A small image deblurring model, trained from scratch.
Model: norm layernorm, widths [64, 128, 256, 256].
Data: trained on Sentinel-2 satellite tiles (TerraMesh), 145000 training examples, 32.0 epochs.
Rows from block 4 of a small image deblurring model, named by matrix and row number. Each number is 500 + 40 x the weight over its row's rms, rounded and kept within 0 to 999. All counts start at 0. Numbers have three digits each.
After each channel's rows are labels from the 100 images, of 14976, where the channel reaches its highest value: "strongest on" is what is common among them. Only what is clearly more common there than usual is listed. The data: Sentinel-2 satellite tiles (TerraMesh).
# conv: 3x3 conv (model.mid.1.conv.weight, 256x256x3x3, each kernel summed), inputs 172-255

conv.235:543500500500561509500503500500500500499531500499500500500817500505500500500500500500500500500500500500500500507500500499500500500500500500500547499500500527500505586497500500500500508504500500500500500498500500500500496501500500499513500500500499576500
strongest on: water; main land cover: water

conv.101:659500500500576534500500500500500500500573500501500500500711500579500500500500500500500500500500500500500500519500500500500500500500500500500583499500500623500501512495500500500500506501500500500500500498500500500500499500500500500516500500500498559500
strongest on: water; main land cover: water

conv.135:573500500500561500500500500500500500500500500622500500500796500527500500500500500500500500529500500500500500498500500500500500500500500500500545500500500500525501500500500500500500500500500500500500500500500500500500500500500500500500500500500500535500
strongest on: water; main land cover: water

conv.116:593500500500500500500500500500500500503520500668500516500728500571500500500500500500500500531500500500500500498500500500500500500500500500500554500500500500559542500500500500500500500500500500500500500500500500500500500500500500528500500500500500500500
strongest on: water; main land cover: water

conv.250:594500500500553508500502500500500500500562500500500500500769500568500500500500500500500500500500500500500500507500500500500500500500500500500598500500500537500503500498500500500500505503500500500500500499500500500500497501500500500508500500500499523500
strongest on: water; main land cover: water

conv.0:635500500500500513500502500500500500500606500501500500500665500588500500500500500500500500500500500500500500510500500500500500500500500500500606499500500546500515500493500500500500504502500500500500500497500500500500498500500500500510500500500497500500
strongest on: water; main land cover: water

conv.13:469500500500625490500468525500537500467403500501500500569635500453507581500500500500500500481500500526516500481500500495500548500500500500500457504571500497465444577509500500526500464487500604512500500507500574576500505491500517495494500500500506632500
strongest on: water; main land cover: water

conv.137:627500508500500502500576500500500500563634500576500528500595500603500500500500500500500500550500500500500500511500500521500500500500500500500606512500456511561585500499500500500500570532500500500500500499500500500500500503500500554614500500500500500500
strongest on: water; main land cover: water

conv.20:580500502500502502500501500500500500561566500650500520500780500583500500500500500500500500569500500500500500500500500543500500500500500500500555499500500502585609500495500500500500577523500500500500500496500500500500498536500500551503500500500497500500
strongest on: snow or ice; main land cover: snow or ice; main land cover: water

conv.30:607500502500500500500482500472493500501474500504497500388573500621500468417500500500500414514500500500489500473500500501500478500500500500486638503485500500500476500513500500497500475477500500500500500508500479500500505498560500502496500500500508500500
strongest on: water; main land cover: water

conv.231:640500500500550515500501500500500500500552500504500500500798500606500500500500500500500500500500500500500500519500500500500500500500500500500587500500500598500501501497500500500500506501500500500500500499500500500500500500500500500504500500500499522500
strongest on: water; main land cover: water

conv.5:275500500500500500500500500500500500492474500416500494507430500479500500500500500500500500500500500500500500500500500500500500500500500500500469500500500373474493500500500500500500500500500500500500500500500500500500500500500500500499500500500500500500
strongest on: snow or ice; main land cover: snow or ice

conv.50:681500524500500505500544433500489500534531499537500509394501500576500411500500500500496500542500500489489500500500515516500457490500500500500577507432500586542538500501500500500491518534500496487500500499500456465500508515500465548547500500486507500464
strongest on: water; main land cover: water

conv.251:538500500500500534500485500500500500500484500500500500335544500587500363500500500500500500500500500500500500479500500500500500500500500500500604500483500625500468503502500500500500472472500500500500500501500500500500500491500500500501500500500500500500
strongest on: water; main land cover: water

conv.41:534500500500542500500500500500500500500492500579500500500913500559500500500500500500500500517500500500500500482500500500500500500500500500500563500500500500500495517502500500500500490493500500500500500501500500500500502500500500500501500500500501513500
strongest on: water; main land cover: water

conv.169:701500505500500526500517500500500500557520500587500533483492500587500440500500500500500500533500500497500500492500500501500500500500500500500610500500454598543540498500500500500500508525500500500500500500500465500500500507500500549574500500500500500500
strongest on: water; main land cover: water

conv.121:498500500500500500500503500500500500500569500499500500500500500601500500500500500500500500500500500500500500501500500500500500500500500500500644500500500500540504500499500500500500507504500500500500500499500500500500498552500500499505500500500500500500
strongest on: water; main land cover: water

conv.196:510500500500618504500500500500500500500500500500500500500722500515500500500500500500500500500500500531500500500500500500500500500500500500500532500500500581500489696500500500500500488493500552500500500500500500500500500499500500500501500500500500617500
strongest on: water; main land cover: water

conv.240:567500500500510527500475500497500500500465500504500500327611500548500414437500500500500500500500500500500500467500500500500500500500500500500572501500500662499456524506500500500500456462500501500500500503500500500500501483500500501502500500500502501500
strongest on: water; main land cover: water

conv.255:728500508500501529500494500500500500514497500516500522500432500530500496500500500500500500512500500500500500475500500499500500500500500500500564498500500749525502500498500500500500496497500510500500500499500500500500499528500500525542500500500498500500
strongest on: water; main land cover: water

conv.58:558500500500500500500500500500500500500512500567500500500809500519500522500500500500500500500500500500500500520500500500500500500500500500500555500500500500500501500500500500500500504500500500500500500500500500500500500500500500500500500500500500500500
strongest on: water; main land cover: water

conv.108:497500500500500500500503500500500500499526500496500500500500500597500500500500500500500500500500500500500500502500500499500500500500500500500635499500500500500504500496500500500500507504500500500500500498500500500500496507500500498515500500500499500500
strongest on: snow or ice; main land cover: snow or ice

conv.139:515500500500500501500415500500500500503364500347500379500499500497500500500500500500500500455500500500500500478500500502500500500500500500500484506500500538367337500520500500500500450448500501500500500508500500500500503317500500450497500500500513500500
strongest on: water; main land cover: water

conv.181:636500500500626509500500500500500500500505500502500500500737500500500500500500500500500500500500500540500500514500500500500500500500500500500500500500500594500500627499500500500500502500500500500500500500500500500500500500500500500507500500500500611500
strongest on: water; main land cover: water

conv.249:725500500500591609500500500496500500500499500500500500500643500501500505500500500500500420500500500500500500497500500499500500500500500500500500499505500607500498536499500500497500499498500512500500500499500500499500498500551500500510500500500499578500
strongest on: water; main land cover: water

conv.51:704500500500526511500547500500500500518500500612500560500500500550500505500500500500500500507500500500500500497500500497500500500500500500500562497500498668515500500497500500500500499498500506500500500498500500500500498526500500537550500500500498517500
strongest on: water; main land cover: water

conv.247:559496557469427488507550465506465500546571474549500544458454500575464460500500510514478499558472500454462500583475543562506445476500469472500576557442470516548581452559470513473476591576500441469469500550517451468500553556509454548565500500475557430470
strongest on: snow or ice; main land cover: snow or ice

conv.248:545500500500546529500503500500500500499531500497500500500763500561500500500500500500500500500500500500500500506500500495500500500500500500500588499500500517500505560494500500500500508504500500500500500497500500500500489502500500498520500500500497551500
strongest on: water; main land cover: water

conv.69:550500500500603504500502500500500500500529500499500500500845500519500500500500500500500500500500500500500500507500500499500500500500500500500557500500500515500504562498500500500500506504500500500500500499500500500500496501500500500507500500500499587500
strongest on: water; main land cover: water

conv.201:593500553462497493500574438500480500564545465559500573460506500526477428499500535543451494556469500478472500500478559537505455460500462469500531534423475521568547498542458536494459531552500434449465500531500439488500528553531448582561500500453540494447
strongest on: snow or ice; main land cover: snow or ice

conv.109:596500500500500500500500500500500500500500500532500500471500500629500498500500500500500500502500500500500500499500500500500500500500500500500650500500500500500500500500500500500500500500500500500500500500500465500500500500500500500500500500500500500500
strongest on: water; main land cover: water

conv.156:302500500500500500529500500508500507500501500500501500559462513429500500500500500500500509500500500500500500501500500500500500500500500500500449500559500360500518480500500500500500506513500500500500500500500500500500500503500500500461525500500500500500
strongest on: snow or ice; main land cover: snow or ice

conv.153:662500500500544527500500500500500500500584500512500500500724500573500500500500500500500500500500500500500500508500500500500500500500500500500588499500500616500507514495500500500500502501500500500500500497500500500500497500500500500514500500500498517500
strongest on: water; main land cover: water

conv.138:341599500509500500500500534500548500500500505500500500556500500500511622535500500500524520500500568500526500500512500500500531525500512501500500500517520450500500500500509500534525500500500500519507587500500501550500500500500507500422500500530500500553
strongest on: snow or ice; main land cover: snow or ice

conv.68:699500500500527508500500500500500500500506500521500500500779500500500500500500500500500500500500500500500500527500500500500500500500500500500500500500500591500500501500500500500500503500500500500500500500500500500500500500500500500502500500500500528500
strongest on: water; main land cover: water

conv.93:496500500500500513500516500500500500498568500491500500500500500528500518500500500500500500500500500500500500535500500499500500500500500500500572496500500500501529500479500500500500536519500500500500500491500500500500492506500500496534500500500488500500
strongest on: snow or ice; main land cover: snow or ice

conv.70:496500500500500500500504500500500500499539500495500500500500500584500500500500500500500500500500500500500500502500500499500500500500500500500625499500500500500505500494500500500500508505500500500500500497500500500500496533500500498515500500500498500500
strongest on: snow or ice; main land cover: snow or ice

conv.141:590500500500500510500500500500500500542502500664500527500887500551500500500500500500500500547500500500500500493500500511500500500500500500500557505500500493551541499502500500500500500520500500500500500501500500500500500499500500513500500500500501500500
strongest on: snow or ice; main land cover: snow or ice; main land cover: water

conv.98:609500500500500508500527500500500500558668500550500515500532500621500500500500500500500500546500500500500500500500500510500500500500500500500625500500500505566592500495500500500500580511500500500500500497500500500500499520500500548603500500500498500500
strongest on: snow or ice; main land cover: snow or ice; main land cover: water

conv.45:576500540450491499500576439500467500548555452556496566459499500536468445486506527532446483550454500466467500505466548529512451446500451454500538531423478506556557479535447528477446538560500445445453500522500452466500521555518450573560500500444533485440
strongest on: snow or ice

conv.185:467544572475457496569499491569512556543538474508550536540445551500500521538546553555474552563476500447506536532499575575542500476532479475533502557500500481570556441567491554518477552558536458494476528565535500538535587554500500556498572545477567457489
strongest on: snow or ice; main land cover: snow or ice

conv.103:670500500500547517500500500500500500500536500555500500500724500604500500500500500500500500500500500500500500514500500500500500500500500500500571500500500626500502505498500500500500502500500500500500500499500500500500500500500500500510500500500500524500
strongest on: water; main land cover: water

conv.127:501500500500604483500499500500500500502497500529500500500766500500500562500500500500500500500500500570500500500500500502500500500500500500500501504500500500500499666507500500500500499499500594500500500505500548500500504499500500502499500500500505613500
strongest on: water; main land cover: water

conv.132:692500500500506527500500500500500500500500500504500500423703500534500460500500500500500500500500500500500500504500500500500500500500500500500550500500500671500510500500500500500500508500500500500500500500500500500500500500500500500501500500500500501500
strongest on: water; main land cover: water

conv.91:654500505500504512500523500500500500520500500630500535500500500588500502500500500500500500517500500500500500495500500500500500500500500500500596504500491653514503500498500500500500500499500503500500500498500500500500499500500500521570500500500499502500
strongest on: water; main land cover: water

conv.230:556500500500531531500503500500500500499549500497500500500747500573500500500500500500500500500500500500500500503500500495500500500500500500500608498500500500500504525493500500500500507504500500500500500496500500500500487502500500499516500500500496530500
strongest on: water; main land cover: water

conv.213:690500500500543528500500500500500500500591500512500500500688500586500500500500500500500500500500500500500500509500500500500500500500500500500582499500500636500512500496500500500500502501500500500500500498500500500500499500500500500520500500500498526500
strongest on: water; main land cover: water

conv.210:611500500500596531500500500500500500500526500500500500500807500517500500500500500500500500500500500550500500518500500500500500500500500500500546499500500613500501583495500500500500506501500500500500500497500500500500498500500500500515500500500498594500
strongest on: water; main land cover: water

conv.173:659500500500641542500500500500500500500516500514500500500723500527500500500500500500500500500500500500500500518500500500500500500500500500500511499500500647500500594497500500500500503500500504500500500498500500500500499500500500500515500500500498628500
strongest on: water; main land cover: water

conv.165:660500524493500500500507432500466500539539499501500500377506500546491415482500500500485496546500500500468500500500528517500437478500495500500546509422500579534549500514500500483478533525500495477498500502500456452500506510500458533514500500475515500452
strongest on: water; main land cover: water

conv.52:498500500500500513500504500500500500500538500497500500500603500556500502500500500500500500500500500500500500512500500500500500500500500500500598499500500500500505500491500500500500509504500500500500500495500500500500495502500500499513500500500496500500
strongest on: snow or ice; main land cover: snow or ice; main land cover: water

conv.202:569500500500500543500488500500500500500486500500500500346571500578500372500500500500500500500500500500500500483500500500500500500500500500500593500500500656500467534501500500500500470471500501500500500500500500500500500490500500500502500500500500500500
strongest on: water; main land cover: water

conv.179:670500500500500502500500477500470500500499500500500500340530500577500381467500500500500459505500500500447500500500500500500454500500500500500585500500500649501499500502500500480500498499500500500500500501500469433500500500500500500502500500500500500500
strongest on: water; main land cover: water

conv.56:681500527496559562500586472500500500546545500618500566450629500509500482499500504532473494534500500500500500488500543505500500482500496500500504507496500542535518511508500522500481517563500509495500500510500492503500499539542496558602500500477517555476
strongest on: water; main land cover: water

conv.64:497500500500500500500503500500500500500525500498500500500500500585500500500500500500500500500500500500500500501500500499500500500500500500500630499500500500500504500498500500500500507504500500500500500499500500500500498515500500499508500500500499500500
strongest on: snow or ice; main land cover: snow or ice

conv.143:535500500500500542500484500500500500500481500500500500322540500628500400450500500500500500500500500500500500473500500500500500500500500500500644500501500587500464500500500500500500468468500503500500500500500500500500500487500500500501500500500500500500
strongest on: water; main land cover: water

conv.157:320601500509500491500500534500541500500500506487500500527499500499500608536500500500521524482500571500511500500504493500500520526500509500500500500500551435484500500500521500526526500500500500542504571500500500542500500500500501500470500500530500500552
strongest on: snow or ice; main land cover: snow or ice

conv.218:663495508500504600500608467500470500534526500543500551460508500519487426466502557569495447518500500500431500500500523506525438500500500500500526506446492528536525500511500564458499503555500481485500500503500455441500498552574468561601500500496505504479
strongest on: water; main land cover: water

conv.204:672500525500500501500552425500485500546533497529500514391500500558500413500500500500500500542500500465478500500500525522500451491500500500500573507426500573545540500505500500500492518539500486468500500499500452473500508526500451549544500500488512500463
strongest on: water; main land cover: water