A small image deblurring model, trained from scratch.
Model: 5.43M parameters, 40-pixel images, arch unet, norm layernorm, activation silu, widths [64, 128, 256, 256].
Training: cautious_adamw at rate 0.0015, 24200 steps, batches of 192.
Data: trained on Sentinel-2 satellite tiles (TerraMesh), 32.0 epochs.
Rows from block 2 of a small image deblurring model, named by matrix and row number. Each number is 200 + 20 x the weight over its row's rms, rounded and kept within 0 to 999. All counts start at 0.
Before each channel's rows are labels from the 100 images, of 14976, where the channel reaches its highest value: "colour at peak" is the nearest of a few named colours to the mean colour under the peak. Only what is clearly more common there than usual is listed. The data: Sentinel-2 satellite tiles (TerraMesh).
# conv: 3x3 conv (model.enc.2.0.conv.weight, 256x256x3x3, each kernel summed), inputs 0-255

colour at peak: orange; white
conv.48,169,200,182,200,191,236,206,171,200,194,209,200,155,203,169,196,182,198,198,185,205,191,190,142,208,203,200,201,187,188,200,176,200,200,200,200,247,203,215,200,262,200,223,201,199,179,213,202,200,236,237,151,186,185,200,260,196,200,200,194,200,199,207,200,198,206,200,200,200,201,199,200,200,208,200,200,216,215,201,211,200,200,178,199,200,202,187,211,198,255,200,220,200,216,223,202,200,200,200,172,200,200,215,186,201,205,144,240,200,209,185,139,200,200,200,200,200,200,200,202,205,200,200,195,182,234,256,205,209,194,200,250,200,200,195,214,135,155,201,157,200,216,200,206,198,200,200,206,261,200,200,200,204,165,200,206,200,206,204,225,216,203,200,200,200,137,141,200,200,200,200,191,139,200,208,225,200,205,242,209,200,141,200,200,184,200,200,200,191,171,201,200,244,200,200,200,191,194,200,202,174,189,216,217,200,200,207,213,203,200,239,233,205,200,200,200,186,200,188,200,200,200,200,259,200,200,200,203,169,204,169,200,200,198,200,214,207,200,200,200,200,200,210,200,200,200,200,190,217,255,196,156,199,197,208,207

colour at peak: orange
conv.229,230,200,198,215,200,200,201,175,200,201,200,200,213,200,208,253,200,118,200,264,200,200,200,206,200,200,159,274,200,179,200,200,243,263,200,200,200,200,200,200,166,217,200,199,200,200,200,137,200,163,200,206,199,200,200,173,201,200,199,200,200,200,200,200,129,200,200,200,200,206,200,200,200,208,200,200,200,201,200,200,200,200,199,242,211,200,200,200,255,169,200,166,200,202,200,200,200,200,154,200,200,213,200,199,200,213,200,199,170,200,199,198,200,200,200,200,280,201,200,249,194,200,200,174,200,197,199,234,200,200,210,200,200,130,200,200,204,203,200,200,200,200,200,135,280,200,238,200,200,200,200,151,199,200,200,200,200,195,141,201,193,200,200,200,177,240,220,200,200,200,200,198,197,195,200,201,200,202,196,200,200,223,200,200,204,200,200,200,198,182,245,200,203,200,200,200,198,199,200,194,200,186,198,200,200,200,201,201,243,200,198,171,200,200,200,165,199,200,198,169,200,138,200,177,200,200,234,200,207,200,200,200,200,200,200,200,200,200,200,208,200,200,201,200,200,200,200,199,200,202,200,200,200,200,201,221

colour at peak: black
conv.142,254,200,200,198,199,200,199,201,200,181,200,200,267,200,240,214,203,187,200,236,200,199,203,248,199,200,201,200,200,231,200,200,199,203,196,200,200,200,200,200,155,200,200,201,200,203,200,183,199,151,200,237,201,202,200,153,237,200,200,201,200,200,200,200,200,200,200,200,200,201,200,200,200,154,200,200,198,220,200,197,200,200,204,198,164,200,202,200,228,162,200,154,200,198,196,200,200,200,201,200,200,200,198,179,200,171,246,163,200,200,201,270,200,200,200,200,202,201,200,221,167,200,200,200,202,156,143,213,197,200,200,200,200,188,200,198,261,247,200,200,200,135,200,200,212,200,199,200,198,200,200,201,206,200,200,198,200,231,182,197,219,200,200,200,201,250,246,200,200,200,200,201,272,203,200,195,200,199,161,197,200,241,200,230,175,200,200,200,241,245,201,188,198,200,200,201,201,201,200,241,229,244,227,198,200,200,200,196,210,201,177,148,200,200,200,201,201,200,182,200,200,201,200,161,200,200,200,200,245,200,200,200,200,200,200,200,200,200,200,199,200,200,231,200,200,200,200,201,199,132,202,271,200,200,198,199

colour at peak: orange; pink
conv.4,166,200,200,200,200,200,200,200,200,179,200,200,155,199,129,198,178,191,200,154,198,200,185,165,200,200,200,209,200,207,200,200,199,203,197,200,200,199,200,200,264,200,200,203,200,170,200,201,200,271,200,163,193,180,200,259,197,200,203,198,200,200,200,200,195,200,200,200,200,202,200,200,200,196,200,200,213,247,201,214,200,200,169,199,181,200,184,200,182,244,198,259,200,213,225,199,200,200,200,200,200,200,217,157,200,188,152,213,200,200,203,153,200,200,200,200,204,200,200,208,192,200,200,200,179,266,235,211,211,200,200,200,200,197,201,213,142,185,200,200,200,196,200,205,206,200,199,212,200,200,200,201,219,200,200,200,200,212,202,235,241,200,200,202,200,135,144,200,200,200,200,200,151,219,200,231,200,199,220,211,200,142,200,198,169,200,200,200,210,206,202,200,200,200,200,200,202,200,200,205,200,201,243,220,200,200,199,223,213,200,274,241,200,200,200,200,192,200,154,200,200,200,200,260,200,200,200,198,137,200,200,200,200,200,200,200,200,200,200,200,200,200,226,200,200,200,200,183,215,244,195,141,200,200,201,200

colour at peak: black
conv.109,200,200,198,200,200,200,200,200,200,307,200,200,200,200,186,246,199,127,200,199,200,200,199,190,200,200,200,200,200,121,200,200,200,200,200,200,200,200,200,200,213,200,200,200,200,198,200,139,200,202,200,183,199,199,200,211,170,200,200,200,200,200,200,200,200,200,200,200,200,200,200,200,200,259,200,200,201,156,200,200,200,200,198,233,236,200,200,200,200,215,200,207,200,204,201,200,200,200,200,200,200,200,200,250,200,200,186,228,200,200,199,196,200,200,200,200,208,200,200,254,219,200,200,200,199,208,205,217,200,200,200,200,200,101,200,201,195,177,200,200,200,200,200,200,200,200,200,200,200,200,200,200,188,200,200,200,200,187,154,202,102,200,200,200,189,191,186,200,200,200,200,198,194,199,200,204,200,201,221,200,200,187,200,200,283,200,200,200,200,146,225,200,200,200,200,200,197,200,200,174,200,126,114,200,200,200,200,201,200,200,210,207,200,200,200,200,199,200,240,200,200,200,200,212,200,200,200,199,189,200,200,200,200,200,200,200,200,200,200,200,200,200,115,200,200,200,200,199,201,202,200,199,200,200,201,200

colour at peak: white
conv.168,235,200,205,207,200,200,168,197,200,177,200,200,225,175,266,243,221,140,202,259,177,200,217,214,172,182,200,227,200,204,200,200,204,233,179,200,200,184,200,200,164,200,200,201,200,227,200,146,198,135,200,216,219,233,200,159,233,200,213,219,200,200,200,200,183,200,200,200,200,218,200,200,200,182,200,200,172,218,200,173,200,200,229,212,200,200,232,200,242,173,200,136,200,186,184,191,200,200,196,200,200,200,174,180,200,201,229,185,198,200,202,213,200,200,200,200,248,200,200,256,161,200,200,200,216,141,185,238,179,200,200,200,200,145,219,190,221,211,200,200,200,182,200,182,245,200,201,184,200,200,200,200,199,200,200,172,200,202,149,170,213,200,200,200,196,238,234,200,200,200,200,219,213,199,200,180,200,177,184,180,200,229,200,245,181,200,200,200,200,203,231,200,207,200,200,200,217,222,200,216,200,213,222,171,200,200,172,178,235,200,157,164,200,200,200,199,221,200,181,200,200,184,200,173,200,200,200,179,263,200,200,200,200,205,200,199,200,200,200,203,200,200,229,200,200,200,200,231,168,194,197,231,200,202,186,200

colour at peak: grey
conv.1,200,200,202,200,200,90,199,238,200,298,200,200,199,200,239,201,206,200,200,200,200,200,200,192,198,200,200,176,200,143,200,200,201,201,200,200,77,200,200,200,203,200,199,203,200,217,200,199,200,191,192,195,200,214,200,202,185,200,199,200,200,200,200,200,204,200,200,200,200,200,200,200,200,239,200,200,196,169,198,200,200,200,201,200,268,200,211,200,199,210,200,200,200,201,173,200,200,200,200,202,200,200,192,240,200,228,200,217,200,200,200,198,200,200,200,200,171,200,200,198,217,200,198,219,205,149,204,199,200,200,200,179,200,199,200,200,199,169,200,233,200,202,200,213,202,200,200,195,124,200,200,199,199,247,200,200,200,188,199,174,151,200,200,200,200,200,197,200,200,200,200,200,196,196,200,200,200,200,213,200,200,199,200,200,251,200,200,200,186,143,194,200,159,200,200,200,200,200,200,173,200,116,153,189,200,200,198,200,191,200,180,200,200,200,200,200,201,200,237,209,200,200,200,201,200,200,200,200,240,200,207,200,200,200,200,200,200,200,222,200,200,200,137,200,200,200,200,200,192,202,215,199,200,200,200,151

colour at peak: grey
conv.194,169,200,195,201,195,206,205,197,200,252,200,200,153,203,167,172,194,215,195,185,204,196,194,143,204,203,197,199,200,156,200,191,202,185,207,204,207,203,200,200,248,202,211,200,200,194,204,221,202,232,204,152,194,196,200,241,175,200,194,196,200,195,200,200,206,200,200,200,200,193,200,205,199,243,200,206,205,166,199,204,205,200,194,202,244,200,195,200,180,253,200,214,200,211,205,204,200,200,199,186,200,202,205,232,199,245,159,254,199,211,194,151,219,200,205,200,181,227,200,182,228,200,200,191,194,219,254,179,205,193,196,209,200,221,197,207,152,140,200,184,200,245,200,195,187,200,203,206,202,200,194,196,195,181,200,204,200,155,227,206,162,200,208,197,198,157,158,200,202,200,200,194,151,187,208,209,200,207,252,206,200,158,200,184,237,200,200,200,140,147,191,216,203,200,181,204,195,196,200,166,145,141,163,205,200,223,205,205,189,203,225,227,200,200,200,199,194,200,230,199,200,199,200,243,198,200,201,203,177,207,187,200,202,197,200,201,200,200,200,202,200,200,164,200,200,200,200,194,204,248,201,158,195,199,206,200

colour at peak: grey
conv.215,200,200,206,200,200,102,200,256,200,252,200,200,200,200,212,188,211,218,200,200,200,200,200,198,200,200,214,117,200,169,200,200,178,183,200,200,98,200,200,200,201,199,200,201,200,220,200,199,200,200,193,198,201,212,200,200,194,200,200,200,200,200,200,200,231,200,200,200,200,200,200,200,200,219,200,200,200,180,199,200,200,200,202,184,223,200,209,200,200,202,200,200,200,200,169,200,200,200,200,215,200,200,191,220,200,215,199,207,204,200,200,199,200,200,200,200,125,152,200,200,207,200,200,261,212,182,201,192,200,200,200,186,200,228,200,198,200,190,200,224,200,200,200,267,189,200,189,197,113,200,200,213,199,242,200,200,200,196,199,174,170,200,200,200,211,200,199,200,200,200,200,201,199,198,200,197,200,200,204,200,200,200,200,200,229,200,200,200,196,169,136,200,125,200,200,200,200,200,200,187,200,152,174,189,200,200,200,200,199,200,188,200,200,200,200,200,202,200,226,251,200,246,200,200,200,200,169,200,205,200,220,200,200,200,200,200,200,200,244,188,200,200,170,200,200,200,200,200,193,201,207,200,200,200,200,116

colour at peak: grey
conv.155,200,200,230,178,201,171,200,238,200,232,200,200,200,200,192,199,213,219,200,200,200,201,202,198,191,199,240,135,200,178,200,200,174,181,201,200,165,198,200,200,203,180,200,261,202,224,200,200,200,200,200,196,207,219,200,203,193,191,198,206,200,200,200,200,246,200,200,200,200,200,200,200,200,240,200,200,193,127,197,199,200,200,208,150,210,200,215,200,200,203,200,203,200,204,146,200,200,200,215,207,200,191,183,256,200,209,194,207,239,200,207,197,200,200,200,200,153,147,200,194,206,200,200,250,219,204,202,182,199,200,200,200,200,209,201,190,197,196,181,200,200,200,200,282,170,200,162,186,163,200,200,256,177,223,201,200,200,199,200,174,115,200,200,201,225,199,196,200,200,200,200,221,197,188,200,193,200,202,204,199,200,197,200,198,250,200,200,200,200,181,166,200,172,200,200,200,225,204,200,166,177,154,135,180,200,200,200,196,200,200,205,206,200,200,200,209,211,200,269,258,200,249,200,202,200,200,161,200,194,200,211,200,200,205,200,190,200,200,216,190,200,200,158,200,200,200,200,201,187,203,203,200,200,215,196,174

colour at peak: white
conv.165,197,200,214,201,200,200,187,199,200,164,200,200,197,193,123,189,210,176,203,183,192,200,211,188,191,193,201,213,200,215,200,200,198,204,190,200,200,193,201,200,271,199,200,201,200,205,200,222,200,310,199,185,215,210,200,269,201,200,209,210,200,200,201,201,189,200,200,201,200,204,199,200,200,204,200,200,186,237,200,188,200,200,200,205,193,201,214,200,210,221,200,286,200,183,194,195,200,200,199,200,201,200,187,170,201,195,163,206,199,200,206,188,200,201,200,200,219,198,200,213,197,200,200,200,212,297,218,209,186,200,200,198,200,190,206,185,171,195,200,200,200,201,200,191,223,200,198,187,199,201,200,201,224,200,198,189,200,198,225,216,244,201,200,201,200,122,145,200,199,200,200,215,185,211,200,201,200,188,206,187,200,145,200,205,171,200,200,200,202,204,201,202,198,200,200,200,213,211,200,205,200,200,235,189,200,200,188,195,209,200,282,261,201,201,200,199,216,200,166,200,200,199,200,253,200,200,200,193,109,200,200,199,200,204,200,199,200,200,200,200,200,200,221,199,200,200,200,210,186,202,207,182,200,202,189,200

colour at peak: pink
conv.71,186,200,210,199,199,200,194,199,200,149,200,200,190,200,136,215,208,165,198,181,199,198,207,189,199,200,202,210,200,252,200,200,199,211,198,200,202,200,200,200,249,199,200,198,200,207,200,196,201,308,195,213,208,208,200,250,234,200,202,202,200,200,200,200,186,200,200,200,200,199,200,200,200,147,200,200,193,260,200,194,200,200,206,200,168,200,208,201,209,211,200,252,200,185,196,201,200,200,202,200,200,199,192,148,201,178,187,167,199,200,205,179,200,200,200,200,227,199,200,213,182,200,200,199,208,282,220,212,195,200,199,195,200,184,199,192,168,211,201,200,200,195,200,176,238,200,194,193,198,200,200,202,223,200,199,197,200,224,194,201,257,200,201,202,204,151,163,200,199,200,200,209,175,235,201,196,200,194,176,194,200,180,200,201,149,200,200,200,211,241,200,205,197,200,200,201,209,204,200,240,199,254,260,192,200,201,196,194,207,200,257,232,200,200,200,201,209,200,143,195,200,201,200,222,200,200,203,200,120,200,200,200,200,199,200,203,200,200,200,198,200,200,255,198,200,200,200,210,194,209,209,155,200,198,194,200